From a checkpoint of a small sound classifier: waveform 16khz input, 7300 steps.
Rows from block 12 of a small sound classifier, named by matrix and row number. Rows with one number belong to one channel. Each number is 500 + 40 x the weight over its row's rms, rounded and kept within 0 to 999. All counts start at 0. Numbers have three digits each. After the name is the row's rms in percent of the matrix's.
After each channel's rows are labels from the 100 clips, of 14976, where the channel reaches its highest value: "strongest on" is what is common among them. Only what is clearly more common there than usual is listed. The data: acted Russian speech (Dusha). In brackets: how many of the 100.
# convs0: first width-9 conv (model.blocks.12.convs.0.weight, 432x432x9, each kernel summed), inputs 324-431
# convs1: second width-9 conv (model.blocks.12.convs.1.weight, 432x432x9, transposed, each kernel summed), outputs 324-431

convs0.115 112:558471539520506444591475528498519439511550522459529484561436482439480547458470567477548499530478500477600510500453531597492528422533457483453442507500505525524493465610475515586464524414592492475474509465457477497519525457504478478585524500521509475548459485499477483507390530544490524432526512487477598546502478484475486521
convs1.115 108:508505530467484478478565535462512518517504537532419470547506563543476480460415542509438507438500494480473494527563521418444579588514495468483528463467462483535483483580526462510468511503488522467511518490493455468531460434497525523512562468418523517482443490514502470520526478427489424484458529462524512512527507470520466533
strongest on: emotion: sad (58)

convs0.355 103:493473545493454507444495499529448515469492484527544478466563479474508485494642513548435545550442568442482480460534502535463566549493484519552513487515561497554464472463471416440489516491555434471470494488557504528556547445450552596542494520490433530447528469468461485472468528529518526478505515504456524511466472460507479466
convs1.355 111:523512480513521563563515439399551437476505513484537512490497564517540574573520505543515466481495488473473549454415587580531446481532507492490544537491463485470496510477465512501539528569512527476534487557449489489430498401466483464485569476500474488458474463475496473451451468490535478455600492426459548489476447549516440539
strongest on: emotion: positive (96)

convs0.144 092:434506511505454480468517470521522518513483470514449521551491509465519525475491468528518390532479495455508503522458465501525516544486539531452472479446498494513552456496462539511488492522507436461507499447468518446447501508515502554518507458470499531462481527425516459611490518567533526561414528500488465459517422501547503516
convs1.144 089:384456470547490510516560472458458579499499506523475510544515438614531479557601538469573522537491479439500456477483478489490516515539492483486478495404488555495499493481591459544504485491471540530524434487530528484477509472454392496460534460507540490533482521478519486468466475387462510528496484516528549512563564561525468468
strongest on: emotion: positive (97)

convs0.366 094:512479519521503506493484504466493615482515489518471488523561484496549509543506465471501527552571557445494538543399475527521475486483570510491489520520538551425500507486437472524549501526445485586467502518450480474421524528481494521533481493498453514481455549507446534443477515569428478524612474496407537494485464519554511601
convs1.366 100:374479467493466512479450483576466466458465471462462530460480461519526566530483461521485506412465502583539512467511540539446483493488446508521478467554426504434525447540512436552479567483486481470474481453519491504504478418481599463474486494532549451503505456497422461499430536501490497573506496494477486488544495506530517545
strongest on: emotion: positive (96)

convs0.263 109:564458540476506521494402519472468573493565513494594413554466529510464474600475489513541561475517538590481504507498484464441515391470399490480495510564474563489439521502465497413458444439508513512468471496443546478500492482496535512510520509439445472534460446510542482523508554422475451494568519499509518487425444493485480552
convs1.263 104:489511500508545504565512425562510456556438484490454550464564419496458538492501512518499460513441544471519494451583466462458549542484478487528497559507492502520543437539504533508498510452532499485525489537513421527491491477514522559498507533477598456520509509541490550496512357598575558472472481521512509498513525525510538493
strongest on: emotion: angry (100)

convs0.208 110:522470512533529436565565559509563534521483484494523507497520535481538476515524437475508465512544574484508525491496551506500478497525472496549481549496525513413526497506479430563498467529559545499465432544512493511535548523448519416628444490501519572560513452587468514493494548472537506443452503499518459519445506494509510570
convs1.208 119:483517500538495543469526503442464562506542538510518420608562421465554545523465468468497509489514524510480508503518482474480468565513498497512512545549529554574415470571410490497539576459501541470500489465452544531480590538506469474478570463528518539539496561507534526463508511526511484478443546470418560575504492535526519502
strongest on: emotion: sad (82)

convs0.105 095:486448566530533493464507513520472512473506530512498534445469501572564561484484524450533482530571563498501476542506483471394462510431511454450429438529474486532531492408493499490494512481522433509460486456490454511534471420429469559512493546486521517564514475472528491598445477436428433501574476513499492483486530520456577500
convs1.105 099:418502525458579490556419425569536539522507537525513456529533413475502481588484478493511429452515456452530504452491507499525499482498500501425531537467459484439473503513467466519471505485445540442556515514503466529507520533458469559513508449460518486502487486497397532486471471500516503529529489497483530496513484508495431530
strongest on: emotion: neutral (100)

convs0.9 084:494510550533477491538482475490521472482474415504503439499466531437494443462544440512494485507531558384463407459488532500434526466477460530479484567504484537472509505515509475522540424511510513514461495465481516536503598527533478467539565514497505579454563470512520528527507492448506516496499493470516500518428474450488504519
convs1.9 087:458544490540521516505516477506519497471396503449499504450513561512471499470501498534511518478518486505472529472476466494496449473520487508474541459526533514546453476578539498524514522547517506509522460585562488536555534461482481539457535583540489490434503542461479456443485533419479508521543575509488476485437471481480538499
strongest on: emotion: positive (97)

convs0.135 115:466543497553494511483497441531406455409508513534473470505503485564441540544545516508464501523488428489563492496468478472537492456488486487489524490519515478486445509532475479470514513481549512532504496506530506437453491471469487508539473522473494491427477467543508420533477610468495586481531509509491563434492481454476560469
convs1.135 116:555430504488529458524459501514479550450550517471533507562521495588460512531551473530513566494494488500475511541434466507494515477498472496461497497502492527517572549518512480452482465457519494432500423500485452506543506548525478391482508470548486515513554481491415548443488488567463564494392507508606526557416567540512463554
strongest on: emotion: sad (56)

convs0.374 093:506533470450471524441536437436509462543480419487528519505473490562586511518530489503544537489440517478525585474504506453474489530486510539475536482517496482506473491525424493571522498481541514471517520499510554473515520506465509494496497524411480520523441512509489550577592403464439480523497563481494453495505420520505466530
convs1.374 090:386520478466512544513538516580477468515498510480486485523446531447432552514477474544456480461454417442493514499526527417519477481513482465448513462445523549515480478516531492560585579522514488562548425471487551495431407401486535520496544505518544484475512491506430529486478529501444516469495560501468510457488470491450472473
strongest on: emotion: positive (96)

convs0.94 104:496523484509490460477471512445493570470503479502542464542499506507432510499469447471422468453519475531530495497514491514505469514478523540514575434528474445463516481435452494541474426490472544524462486500505546523481465522495516591484532505472457481543475492476468559443454470441520554492542486436531512474513581409509546513
convs1.94 101:501523457494515580488462473454510464437477502480516514524489547524490506512525548468473489565546504539511491473520553518524519483479489520495431428504535549503557507465508459535485467574501477516534526451465449503520493425485436533501367558536468501507495503508456447530514589511395528468511445442493482433449462494516502460
strongest on: emotion: neutral (98)

convs0.346 098:438464523520509519416458531503478604524530485484489491461571486497496472499485463570544498464493543488481555446559538440460477472524520513469449510527506543506498473410435492429479460489543518480524495443513493505492554497494441496540452589553526587504517523532445457468498477488514487523579595566531499534422387535467519456
convs1.346 090:562429507466525504533493502465578552479533542484507517453490438486499504447545424434502520555485518565529538485539454505451503489590514478491467539452468493509482526519490435472501498504487497495555504490504515502480530519479455430419503439497445465443445459510477515518501499561546516592439484512454495491495478498474470557
strongest on: emotion: positive (98)

convs0.250 113:510419443464589465504519484468510516536512540475469461518544518571476513551493466467534486487502488517485511432485488467593492462518529525504491501443506491499553450488436522443513470471540476439452470466487520507511485499472466454520513511477471516516490541494507465517442507556540519481502560528547502477426512493515448484
convs1.250 107:545491500519554517525447555461495413389471536494561525420463504439475522452480545500497524522570481480486467537385542499425486569535505522498520474459509461473435484476548486544474555469513484535553507422490530509502538525546535484492488510588524494503504589509478490569509544480501533451463423470528482480488521505452518484
strongest on: emotion: angry (98)

convs0.31 107:584488512463540494533451484479651495547488519521374520481486549608504504458437524473440549450481510492528480518506497539559526469424473530542491478440512433471471548596509471498523468470510510524456586561458482493429506503473481437546497459473453483475399545486531526540452547471527541437458427463560468450526464473403416428
convs1.31 110:490543541515529480527529517508397560426542462534544466549483517483555514485505496484516525561539524488475536518395508498492524507501518480482495551524537515511417427532458406492523474499514508503522480409505547497479494577497472535459443511487546541556504526530462459467515546431515540481462558517446533576463524472525469469
strongest on: emotion: sad (82)

convs0.267 109:537560525482495460543503549488459557525484492451477545503517510508470403494505580494434477458466522534470467435467530559467459544489522498466505452483460522582482484434437453552546494476528479568484492470486365503490542518465500558493518456427515492472454491463510550529467417427470450508459478464522515542571519476478448545
convs1.267 109:514490464489497529514509471491447524450487500553553431511553525444483422427474527479451472525474465486513502491501510456525520534506481505516472503512503506567501447584458456486491454571497502466508530472555435466516513458503481554487473453471453457471482465473478515499501549411544517439497486447467547610432494551449442504
strongest on: emotion: sad (77)