{"wave_channels": 96, "label_smoothing": 0.1, "init": "torch_default"}
Rows from block 4 of a small sound classifier, named by matrix and row number. Rows with one number belong to one channel. Each number is 500 + 50 x the weight over its row's rms, rounded and kept within 0 to 999. All counts start at 0. Numbers have three digits each.
After each channel's rows are labels from the 100 clips, of 14976, where the channel reaches its highest value: "responds to" is what is common among them. Only what is clearly more common there than usual is listed. The data: acted Russian speech (Dusha). In brackets: how many of the 100.
# convs0: first width-9 conv (model.blocks.4.convs.0.weight, 192x192x9, each kernel summed), inputs 0-191
# convs1: second width-9 conv (model.blocks.4.convs.1.weight, 192x192x9, transposed, each kernel summed), outputs 0-191

convs0.131:461494496526424485469530573434461454592371475428476480551453524512493472504541550545519479523483511566474544469449465602545522458488547556419475540469496610552482520568396511500480557447430491456458553488479462515443566496400493509469556552591503493549547498484552412511506490400507396558508459508464496483492555489440555586465428502518547450534381426500451630509547487480492584553471491507450502465557529523477526486403532519501543461600528448538406511424593576478508439514519456460488504488552460470515558476465504481647477495585434522458530524463480489462600433422464590479
convs1.131:465489563487444614533531462484442512512411499518534517465519378497461517396516546436538500468474484474462473392555484589474529551526440511421427467492397422437533548399477598489467482520494550505519500472493502626541568501469477512501463615489420467523585510468502493522558474425556454500441541549496550469503498603456533539490530414493509452511517517486507508518552534473564594438526523349493457528501532590521521509417523574471554507521497510384468551474518558524614481476569536517477420504494478401425426498445484551557548526525488471492499485400395411526524497476426519500
responds to: emotion: angry (80)

convs0.113:469417453568557449460475409500510480523579449503564551551556498494453483534452409483502470500528485499427502505525442469470561565469589490456522574497374457456449514566501438468530480503409513482525524569463453560484534525483477471512490474416513475468457520451480428550499444506452551516509527555435485511496475534407411616519487512560481485550552493540613468446410560564536418509437552552469542538502424500487487490451442511479521467539549451556477510540521522556479476576606530534548515496503452441344436487524461463571461562501482410474441536493420606513564472651591505401
convs1.113:507463337522491489526637520464436562531515575538531486495384498482479403558502526437533514429529472579491564490504571475481424459544508456482492462479538417544507475455478472542520500560575513351530516422423489547502439527485492499603498491499508457569589531451470411541465554491518461468484477498583425495495488384494429533496429510514499521532523495455481488547587548479511452462487420482425418478504610505544571503538547495446512414447476496419485592445472520478535477512441534507461507585503591460510487496521570577540545418597552515540477406508555512532594494557427524525
responds to: emotion: angry (85)

convs0.152:523496491448508470506468499459530542437525462438585411510525477437431534631539463414459527498577488492521528495489434431544469550464462530426503507427466540460517584508430476491592574591516442428467408440463486500470492484564493500505563393459510491471445465459511540441454457430534594439491506537520441512435489402520506527470517437573400490525568478519466485515523559549517500501512524500440510529451495494501503516543603434458615487453485465581498596569425483472463548518509416612473439587377481546534476442384481461544505422523507460455520470566617480442450444436510459498
convs1.152:492441483451557418460557413415564463530542538500414567539531462507528510574441452481536497455508515441463448480560536613459512561498596460488416455454550479422501427454480504515584417497589459478524495610468507500505503440575596531491517444449536489409520447489464465539455453467482429521522505422521343462561454510471514493503580469501449536550538414506482443523497600497542548485473520550461502449490524492581514453498573410445497455516506602550506523397485538613482508474485491483538487535418487546551512512423508467529432541564498474614570591510566444487427419553473494515
responds to: emotion: positive (45)

convs0.4:506421524587542455468501564501463397484501557536477509560526558504526487474487517549456464566487516541515521402518529490534498656515451526536486509459520599501497541508491550537499465568483502508457472476435469529516449448445528546523452447500571365472520510553537479517519439540471518410502464473498581524500495530481461498506506477361420584452516471532512602495515547426458529540486420475503534574501567487507542464540546543569521540504526391454433408505514453456508521472404490610535442507504379415501509433512634561540442472671453552448514412512518447486458480446513421459
convs1.4:442465463460540457498540468600518529550465487477524390582529478411561499498493512526540559480437464382460467468553450559515546452516441577519491487570492442453493517454429464547406468528520540517473497515465497488453452482512457563450536434485519483508564449488520558472421515463454462428389411450467496580531492535495542426415543456477462463398459478364496482531535555410437508476580628511515520506510437444489544539519464610483467499610434473512430525553532467439483291459535437511470472531468460503562447516526467548502542467522555477448487510483487543494543431454455537435
responds to: emotion: angry (48)

convs0.89:406392569448512463461450525610497437502484607451432475515492471492532488476459448458517509481389440543454482480580417567514450529504473433460506638679385512452490578510496479556499543541503482479605556550506474503563547492433495552552497532518481508536512476516518426490569497492532540526474459485591541461448578426509560488510549481436564464553506502456426550496482494572530536549504435472507508505520496529493462520509546532410548568531534496576598468460443454548506550514434555357481443463493486421493443542551575533459484480596512533496463548478453478479530593497452544582
convs1.89:502568445466510526472486488511426485518468414419477564573469439596455494528501460487510421487533513557601490562481498462503534517426441506438500610563488462531450433493467480425515460542429479524627544479494532509544554437468470493502438487489370400506443494449533598543569469478512461519481568453530474426391500438479451450468532446496425556514460440489484500488440479415474481586456524492439552434515404511542496465531484554540495495349456419523422529412429519521507553457505552544503450495529421499568500428514493488488462627416607462480506457467492571531448469523507411480
responds to: emotion: angry (53)

convs0.137:473467494517441582568557459572472547484485505539549493536501534550470477497459521506470569454464564550590404508579573552539486463466500452554490515474522527453427472469468432459528510436489410469542445570460539480610462529444521464555574414519404497468366494520539498522402539527578518476432563599421447484525517546492445555479556543564424386588448544503392498536560502573555553521542526436436496456407521532508476494494552410544480479538531615534523499529506487530423455558448547495512464512487526575494525546529505504559567516422504483410435478507535485479565436505539367550
convs1.137:491530536454481459491454405556479538484509561552556469524510564528499465523485487508491487549569496469574411497469520481545509472547515468586537469478577470478529387529514479467453576474563457590432480400474555527497507530453635546476469485472550527489465461408477554448406558518500480499560501499419497487523547482447401432466449513462502526390476490615555415453540528561482475500468410491480455550399511416445575410549434490529399533419467586487444500464601433573500478530524514537455533440469541567448462515520478519468406499429444589488462421553613460509423480468543473486
responds to: emotion: positive (58)

convs0.62:585438481530487544495528507467450494472550495473520474458523551518517548450590447522442515425528465556562487485393549624522500484583569582443516627506468506485546603523501477494487493538518517625530444492575369549442534546517534453461529576499490465422479537487535524479660528470497465477481487501467470584498491313461553529515493380540478462494544524399614437497503455547569613471474432542464527517515520530481512511557472460430527556431511478508496492467504553439440538493543460519581486542453481446620517479527558521521483482436461500459522476515482460588472510482443522525
convs1.62:482569464501522531471606581465394460505532504478540506482433609542513500486424481483544465599590485477525549532582607657478487484444509530571502542496444469448379511551489508524512466460542541449507543520491458622480491436521488482542516499421497383471496451421485434461459540582466464490569437488453520525490480514519459524452608448581492496492491499482535549451487446385424596548352554499474454475458504586470489472562500492441476488482454519504538452535474536541490404374462449493391496540474462527532444491503516478589475510420491513452544457502541514467492527494524423462
responds to: emotion: angry (71)

convs0.81:535517474595454534417466463600546620543458542606557549529428471572559490603479478468534561446523504544569476533452530462499455480517462425494585494419420439467549475575464517450567446520474461525423494497559470464485439486482479488559471523527536508476561496547503454477422527463377523475458526512476493457559484507430559450488441506507426630582494442508385540592415545455430464439594541496522501600516500419449439496513482485432532473498462514520496523530393473589481496536482532519440427554482493391507530481489386425503479523558598531513527503556564492524475542522479466533
convs1.81:502491620410570520447476568476508491540460392523485474532413535557468526558477370509488505467377548558543510552518524551488495514445495499428486553489454388571429446549481497547533520440528549487469498469480493496571515450569434507455497549453456427454487448563504402404467527379500512507545589539511458519537539498503552545532446532466448501460408457478457443510517569507491541537596517531472515454523523522518566496478466549425615434501506520455417511515516445478496483485363531484417465493558495495556464476534452407590510488555519590534596476568530610504506545514441600488
responds to: emotion: positive (49)

convs0.36:575564512486497439489472574451489473479488562560562473456491546483461574466517463516480547547466501439524580515518497523562450555497504418485493454505565490455475562501452477555422536510539365445492454472549439492501503562597502508494528556433466453549414570510513497469502442491417470519492464400553557423501479435403502460461549570575474503448556539485513574563480517516447382450389469492461484489568452434446467476543573542492561557506518375517413595503490496433522389461528577519467558492536477434554498495492484419433515439523499363551503478558438404510470490603452444541
convs1.36:526446438458502528528504549470504426555467502404474461394458508459530433506496464541495479498516518443409528437434442474507511480532455494569365395603474544408546437589472527463460504435510413471530534567561577420510481588444517457499426503494460510530455562424602484550455473466461463529494435472552485543614559512493519455477492519463458531529481502516559472421518538511530494576538542550503431487487551514517471474465429377476459518497539525535409515606565487540504632522457458464538447494472452498456424482434437478494519525495463461512475531583487413474450366484589574566
responds to: emotion: positive (68)

convs0.127:578504515438562513462472398508489454468536532416488586435495557478526546477521517498547469520479579537430473477505541471531486505489547429535546476509474437392513490411526557470553507560503453434561571465390517486386517346518435462474491475504498512456585533490498448492479578545404496459453546450514525568465531500506564479474424511529504520558525501513447525492567562467474514466525471397488456516530587565534451527491629554510554433576509498536588484477600558494548560459587488468521510492375445513473451483534449541588515540542398494526549477411530563488508642498515515595
convs1.127:506503540485488520453508460538495557438504567388611550562506536489501557409441559549490519454509480475560533502559482519595580473534411510539460508478461448561613439496524483488456548605476516512483538478549496508480430438575451462566476411492495470519563450420474539468538512631513534479578566500489505556495535450505531411547584390524508341577514581463515559518535540467483516515502505430421511492554542506513464517542519502402556560547590496542579495419503500518545571450584442496547505553431589397498404546541544528450536546457592487549523443508506473486502515522479473456
responds to: emotion: angry (46); emotion: positive (39)

convs0.105:503506489528400535525585423499483528427419510443385578446524523505517522507510491434525475590460459573554511508448542471514505495432450478470488491469445560481556452481542419403513480474635456491514503527432487491437460485489499492548573520514536477428460476468544522566545550482591522511499476589530450587509419424496539421492450487518531466492525491541550545437620501465571478512463552483505414460468543530448476565503450555537436507530595530585592509486510546565524495451537617547496495588486500499468484489438391460545496608616535445432572515597460543525522466523615431462
convs1.105:569501482538497549459398463455502475528501478463538538477471506446551514533496571452562614500443521484410474443475594530462507482527463557465457571427499637495514443426440470414492514532560537491489579452521464536514457528491549446533463569422521500382525504458454409577454587442529531510495506542518440538523416493546417454481499453503505439540488450472490537375510528495406419505384443617529491541498588499446449522479515506430513460367496486562453545533443506508452512531510550471490471609492453641495530548485474517524495398561560455570471449511438542463456469513469520537
responds to: emotion: angry (77)

convs0.188:440474472463425467515572538583321525460455495477523440524514515572451473531491543380494436416502514438483427462608457489463571473492451550469516561531489512484515532491515536581485518541525476544458562482527481451592517488461516479538496453487476534543531467548546417433549442503657524472503553448496485474506424437554437512510545490503532483500513397478498514602400522484578467600427503610529511460520460529517506418506547534539498609506491584538489528468522476594478441505432521468544466490435502548545561589504539541501571513450500527489486584451443419467414501485544382573
convs1.188:503448563447506500514435467539485518538516516512520521614537465530454485409569409536517501504478517500470397502561498551465512574494564495564481590432572598527459467481509419540573439533535567437543503532484488451480486514438524530556564492497482494481388493505500480418472455480517385439500500428479524447405508500450500517504544403454542521467504523561463485501525379463602482511525592497636582535509505457430487534512433484390431513543422530472536507435534565493373486501464451462476482433458498522440525602450613477451487558394511550455494565465541450456547438459562557525
responds to: emotion: angry (44)

convs0.25:448482473558468501493437502557461447506444545496448543514594546462529567515596565523567403469561492450574484472538567580492501472510557545512482514424521474498532477536511488537457427540520523621498480490501499544488471451535561490496526511595570525484544449482548422469473553444475531481591430392488518470515446569467562470396444455480458472418513481504506441599478470590399559485478648457568456471523552456581459556476494496636441507545462486505465414462493493494586435475578517486559576555498435561472525471519519510470503482593505480447439592430589442444524485489459563425
convs1.25:483455518435513501504479530537436458501458553496507494458411478409521429383527419496443532454535434538535435439428494597510555426452516540485401490514498540405427592456580460524413540520377524440513471552583573518467520450531521465486570508521451522469391548394509574469517513460535490497572495604499578507446480476525394575465527521516488519515482502386561535475512475576518525510540476481506575451462505476482553600437518475403514503436436440447466535485534537443428621489494456533550546473446543542560547537436437575471483399477476553513540533484474529502464468454435496540
responds to: emotion: positive (50); emotion: angry (48)

convs0.102:616512501461510505501515559470533459511507481500573531468470521524537523538479574544403530519566585499553413416505467518512502616401478467539433504406515540589535605505438412426509521548402480431529428495527505444498466467587569493512500497545494433473515496599450486441516505590420548541520556483455545577532504441489484545498535575485526464577492481513487444463512485429513499440563543435394540505593522542527505502443549551524472488513469668568488543482487551457529485372547566520511522494432516568531509472392500477456564557423522461512527429560556497414460485443561529537
convs1.102:458552490436480520488486489519486440455518372460467544524451479477509481448500576525433528436459556434552509534593500506487532506559433571525505452437496484474570464548509444465432387519400438489484446434377536438475461522535543444469514483491518463477509468497344628398479464510451576516451495602462560496478469485543516472486442531526502506507423486460464524407487568486431427497539598545533481511494505501517489524518503467479533454541562483557542474563522485568615491514538540436515414449565535545432545451412476636609497530434432516479409497481499452479422493540587551491
responds to: emotion: positive (48); emotion: angry (47)

convs0.24:423472468538480432490562484395436573527554511520578469547490499460412514519433657500492427589429513531538486410530559496518558561558483513539508520505534487425564543501518557468625509574567417511496455578471575478482516524473525535436614613526518461461459421475526435563544451485427417536573530439485544538420564560505441510506502489450469525544466479457492555474561582571526487499487515503625487568505566490542514460518498511512470531501528494458439538488466507561421519590465513571469424520469432421517558456605592518539580548441498549475477526499528522486488522469487403550
convs1.24:528519504526490512463588471523476468559449412492461442576421506500499398413461593469481469502377439579550462530566400592595475470483513481529551584516527415439474478477511429462490557491526488401514486564431517513462534485469443534516446514496484495561480518429459520452449508432530444516408433559425519447437515466519562449561488570602563372442491454437412609471503440531453537465511497487495530569460560507497534518363506499523493502539567471421495495569569473558495457449488490481475450528490489465599398579422492522481497538437471455504529470536432532424518532487432505518
responds to: emotion: angry (65)

convs0.9:458509477525501485508487422547414459500489447515460440581446480440453478491491457511603433519604520492484502454471484502521496486476460520626423520526429443542510453515474479507505627461516468556470472566558523503478513449559469552633537420448477540491496396567484516498529527519542459481409565425523453557465513516503406457384546494415453429517481442502449495486526586482519477470516466517657525537524445556544571485441563543535496588439568477522515405449509547533535529379393457546426403455496440491498486511519472504506576434520508573513536615406502518508466498480532456525
convs1.9:562477616512468479487479476501527530512378444471597527605586483451469501508514449410475472514490474492488463463559472482569484530474513489441508504576512494467453525432542579471416550526498557427549357584470506561476494504467530512500516575544507487464475501477495483479443483506521596538415468553540643490457448522507518451448472539514570561479530460461534487518376534613394412476526529520540555563533471526522516534546542565547491504510529529440484419546568452499527508524432378423458429521478399572510422533483613498478504582418534541570542441446484483422481503523440486534
responds to: emotion: positive (39)

convs0.186:467496410543555440525516460473531469469460576585432514504426436530484436564552527576459536513574613482502534475510523538450439490494555481495436531425631518469500471414454495514474417491480493420630502540478520564439442492519490523500525481509478537485478496546606442564340505545550604499507434568461577504411528418449494524556461592487494463522576555435422437486449471466519452512475509418519553419555631495531496490472486441417420513538519532434517454449511518421547451485566525508542576540537546543435427451495513534497548516538515466542505545519428534528477501425527459443
convs1.186:499511472480453490514452451483470492452435505515441540530456487504467434504531520513435399488497480483530509492468531296439441532555592476550509479465547500494467586530495478629477497437542550459583512443521459565437469394526503479517518491548467431553478515499517465520568461524596466524583516447543541374405548570477523501514518559494468515470593532474523476489418435520599476536467512435433486580562532541483505455564572472467550548482543451535485531481584535514517463579555425581450542522534523377415567485600502466538543477488614427459475534480502495368520520491466489504
responds to: emotion: angry (43)

convs0.167:490524535539501535604546493542590398540463491658572483437480425527479561604526534557553526432516551410448461470524463438459447487503609524493503446468456541474428498445504377472522469500449490493476518498456399484529481481490533415470523439532541460540476508456544472383496562499411567496579477506413557557552450476482591553585506510519486424551484465494491499515527539445466537489506602463479575417578467458483514539478552484512493389416494511496574489506523447489510397449582493511536486425501502517444559487447483468472564483384469536504469486524652466478557474447496486503
convs1.167:540500528566512448455439479485509449471560543499443441494555562446494401558533463482481495433543499482604433436534551598483510381395480526408516468505560533500554519605497386533437582528392574505422501551482569434566510498492603504476472488516537472484553438504559505449514553459544523497592509491532500571486527499384415524358464496449495534437414458403467492564421487517463556506521530504512544551452381506499573531524526472426512475467410518477459478531486468522509575513559443472553549491432516553428428504496528520489463481412514523484540542555594515527511517588471496493
responds to: emotion: positive (59)

convs0.165:466514459534604438482476499570485521583475482584462431505435473436443473372541554494501633571522555488489436523431550517499517495450487451468522515528443429485538454568495503414459520530551534468578528523452493547469367459511507451532515431527454490501497516409468484518460524418449540427472482492500523497534457496444564535489489613507486480484458394513542527489516520632453456547420465470401425488497474463473460545464547490621506539450566533407525589551436429454526500437483436521470490624514447520512550471529517444520549588375561498522478483473482444463559416546502444441
convs1.165:446509438503523546493425460565532473492555512456451473468470505487477506483498430473488472405483484437517603604476471481520490463480517488543470464585536413497515371551474463500547524599529524449510486442439503493503411467562588554473467447472517492462521483474488544513498567498574478436472518453534516542492489454390532463407532555580484473455602420513426516532514540469432489529566428579405421475487439389417508470539600472445473593446527523444540513479607497536545389528569580566439497490479546453521466525525378451458454549425456426548521466528526538409569541497446456493
responds to: emotion: positive (42)

convs0.191:440426483487502460458524545464442433466534387528509463588534558512423468520551482456537509484445487537597546459552505489517467505415495536420408514628489557517526499534480485523530489458489542441475597419421467462369552497515584495511423567502498445433557519486536475522577476555525501512517501468505514581461524489383453510514470490531539401495456557521429508561444441574426516506421461456532425495530497512473527472510509480400516445483453469492513604528459439540528507455472556569445482605405426548524544553450365472585518608467534542511502607562523482485540504583504466522
convs1.191:582468548464498520482536522561472530468523472466554448525533414457537553541467480546485509544471453464416601528489492479451580394566489567476449521477504473494525497480514413525472461488489547530674501440491479489418462473550554450390494510439473477515507456484366453458485492479511561500481511415474530505446577441512474495525502468442572441471520481493460413535470460487493454556418422536498448478545608587537460531408523472439489459497508572520515541482537599488528530540495536505429507605531416493555462431408503566484539624432468508486474482555576482369411430527464532597
responds to: emotion: angry (50); emotion: positive (38)

convs0.74:462482493512492542548415439479499478480521519569498455454539572458566442469555566428466454483433565461453429510428495474496546518460557445478491480544478499472531482607518505467531487516493500528458600607541491496441518612580484507442486467372474461480546463500533486547500398503551574451518499481567526403445493561493469485516417403494515567485474532507558536538511472508493492603596555438500436615525531479442550529526522587470515553530536529504385437452445504499468483551531550578526492531499679570501534416529518485540478611460470499464372476501490439507495515556405488418
convs1.74:470497518482610518579526569519472543497477459487470421453496428545566500590585550534531564478566514459458585480504530557470558525430421500505522498426566466475510541498493451521519498460470458639474623527503441577502492629455523580551472443596610560543481415478446478625523522499518464626460413496515543550400464509539477526546513528517531527484549504451452498532535571524546398544508495498473515546520521612436540450487519498456475480436496484449482491511508546374453435554480540585517426544542532534489543487454504485563546509560443450464499454537506510412424519502400513478
responds to: emotion: angry (68)

convs0.133:481412495441502545497475511403545481511485450541530494588519559457513415519437484423561480436517624455548507490450601441524419470576448462565451482532446420437497522532468469484534502497459490528491532476530499477499473521491620483491456462510480559527485498547437489606532515551339455478593435414506451597446473500513512513507387514551445557444542407465500504480573582464517603604371550506557452434503526475471432506492507535443560396524456494420487472604560546564489476519438519501490518411553466551504577455521474488470510461507551489548455518549539432477474546458504483471
convs1.133:421539633479495446468515405482546474565401410398499535520529604442440396606509463514494576388484553406474561517464513595504467484547437505511524544447530451436469445539534429450451464515518519455473529501528480517456451545521478502466510551530552529439506494501474494494506548528557433511473492511518456633481473480496566481545535588604441405526404365533496502519486463549487467453446473571495552480439472565514452503460560456548474598447568539464516476514411422472516568448489481511420503476533493491467526636466506465531526422467478561576493536488523507451466505499546569448
responds to: emotion: angry (45); emotion: positive (40)

convs0.87:530434466534497506511509444583539623490559454494514542457561554520489539524452531403435431444376447456459453503593476463457435408590537483453444583590532407523568552440590439510479509563457472450489509522496462422501461490460471479587452457488497420559480504479524414518448457534422508582459472473516442485543553504448502561477591433455506515545530465466495560431458479502503517488442509592578487463456534492471431453485498532487504614520483454486486509548477459554446436456542468544537495495483468510506460531591595525566482514435602446410491581417434525471490564541591559586
convs1.87:537518526579533470543541502514495440485595501547524545484483548429482505444485475507566439422459448496528470587550585559514531473438482426583485546596528602492449484528530459466543586496524525532471489546464541462487454406501464467522448477517470404449416490475454490522494530493458424425490541494572451592466516402471437520561568562516566483426477540529491488573419359497420526635484550499534518453486568484536518424442499448412462485525597523425455513438454499517453473414475530576503465514529518572591590538442483510497529504390536518420454524485501552459475496416600458528
responds to: emotion: angry (47)

convs0.73:489455431504557435552529479476571500454495501596430593425508572561572466489509456577454450480499415491513545520531505524474469478440551646543545545480516542574527452419461494568503532545431629498486596464411562495549496410429484398483482492496544575470450499557492533426531495570439519421383496466508523441530539465500488565474464498545555489464543490443466504515519483420537553440577461474505504556425489513435571569607507538583410462413587470515469468439524490479425506437531476506530532574477530501521496479520578494497470496550526547469525531542484434551571428563516609439
convs1.73:344469505471470600532500522516549449451498532449511525536483532503542527504508460540447437523577587531577513530490538537477435493532457518488503423502447500464434422419531494471529496517475505561547423580431479567417482404503466495561491496517517478590483435516538588495432497504513470396460411567427488455526424500519557488432544462527460566481479514545423465617445478533525478525646486479474474537479479453462503444450423477584435544534470445470394487452524457546445474469438460593609522470443487587433458564467485480526456511541392549475588497466416541544513505416529513437
responds to: emotion: angry (66)

convs0.0:492521483553443478476490451464534431563604518589489515396462479431457542488503499557453472563433482472436463508480568549508406516564519448522454519511546446583465415550589536468473629462474420473532417577595482494482474551497443553497610449441490423504480536509460547525411587389506571483568503447553583497476429500550512538483503528495448420576552477509583480537415464449489426575500560461442612497434549483491516436515431513486511467540540475480432500502451569452433550519452614501485552519525507524482462517562547449629506498462550498503462398507514498531459467554501536476
convs1.0:551488513604382480522514523580483523521459554464462408575421514589460502528581459443435435502571471545556486494511497450441550475545583449512465505516418513426464473452476586529429589504508419515529507595572502505543510591506544545495475473693537491584583471469424507499491433579509518575521456422509523461540599520512601447542497519527541502450513528509557515381522560475384420478566459512523485534443541485570472506515482493475537488506515537489449531531469393574581463535598577451447495421458555481506471528516505475542474432578523519508536508536522488457512508497485477540
responds to: emotion: positive (53); emotion: angry (39)

convs0.83:510425442581523487559452433471432556495485537500426493622531493411469514530537490483515497494539487432586524545538405595491516487577604536551456447490445507546598513443585572461440531543488416586487572525499629469515495573518432513491528482552564548522435445442601493517446526510529533520457448501530470439521419469484494440431476479550496448500459557461421532518492476430532478575465510508572639439646530504479428441606504470511487468546501505534431490500499506578488470479512543503411454543503493524521416420512516491543503448493465414407533428446509529523502415511492517555
convs1.83:504533506503529504554434521485489476569454439576590452475499599462553404515574486471545505531532440468470639432548428510513560450506497614476478471500424432589486469390563675511550569486554521550512487521454565492454437500523575447595507467425532468517494495481482642480455431436469480473502463506474480528521547540490489437504519498456464536556462571501457465458466535503542442474510552491398571454356578496471415479492465461508561584457454473547530562463492568466515537489529526442406431484380482517488531439511515531468605450554469527460553497496527504474486526489512524500
responds to: emotion: angry (49); emotion: positive (46)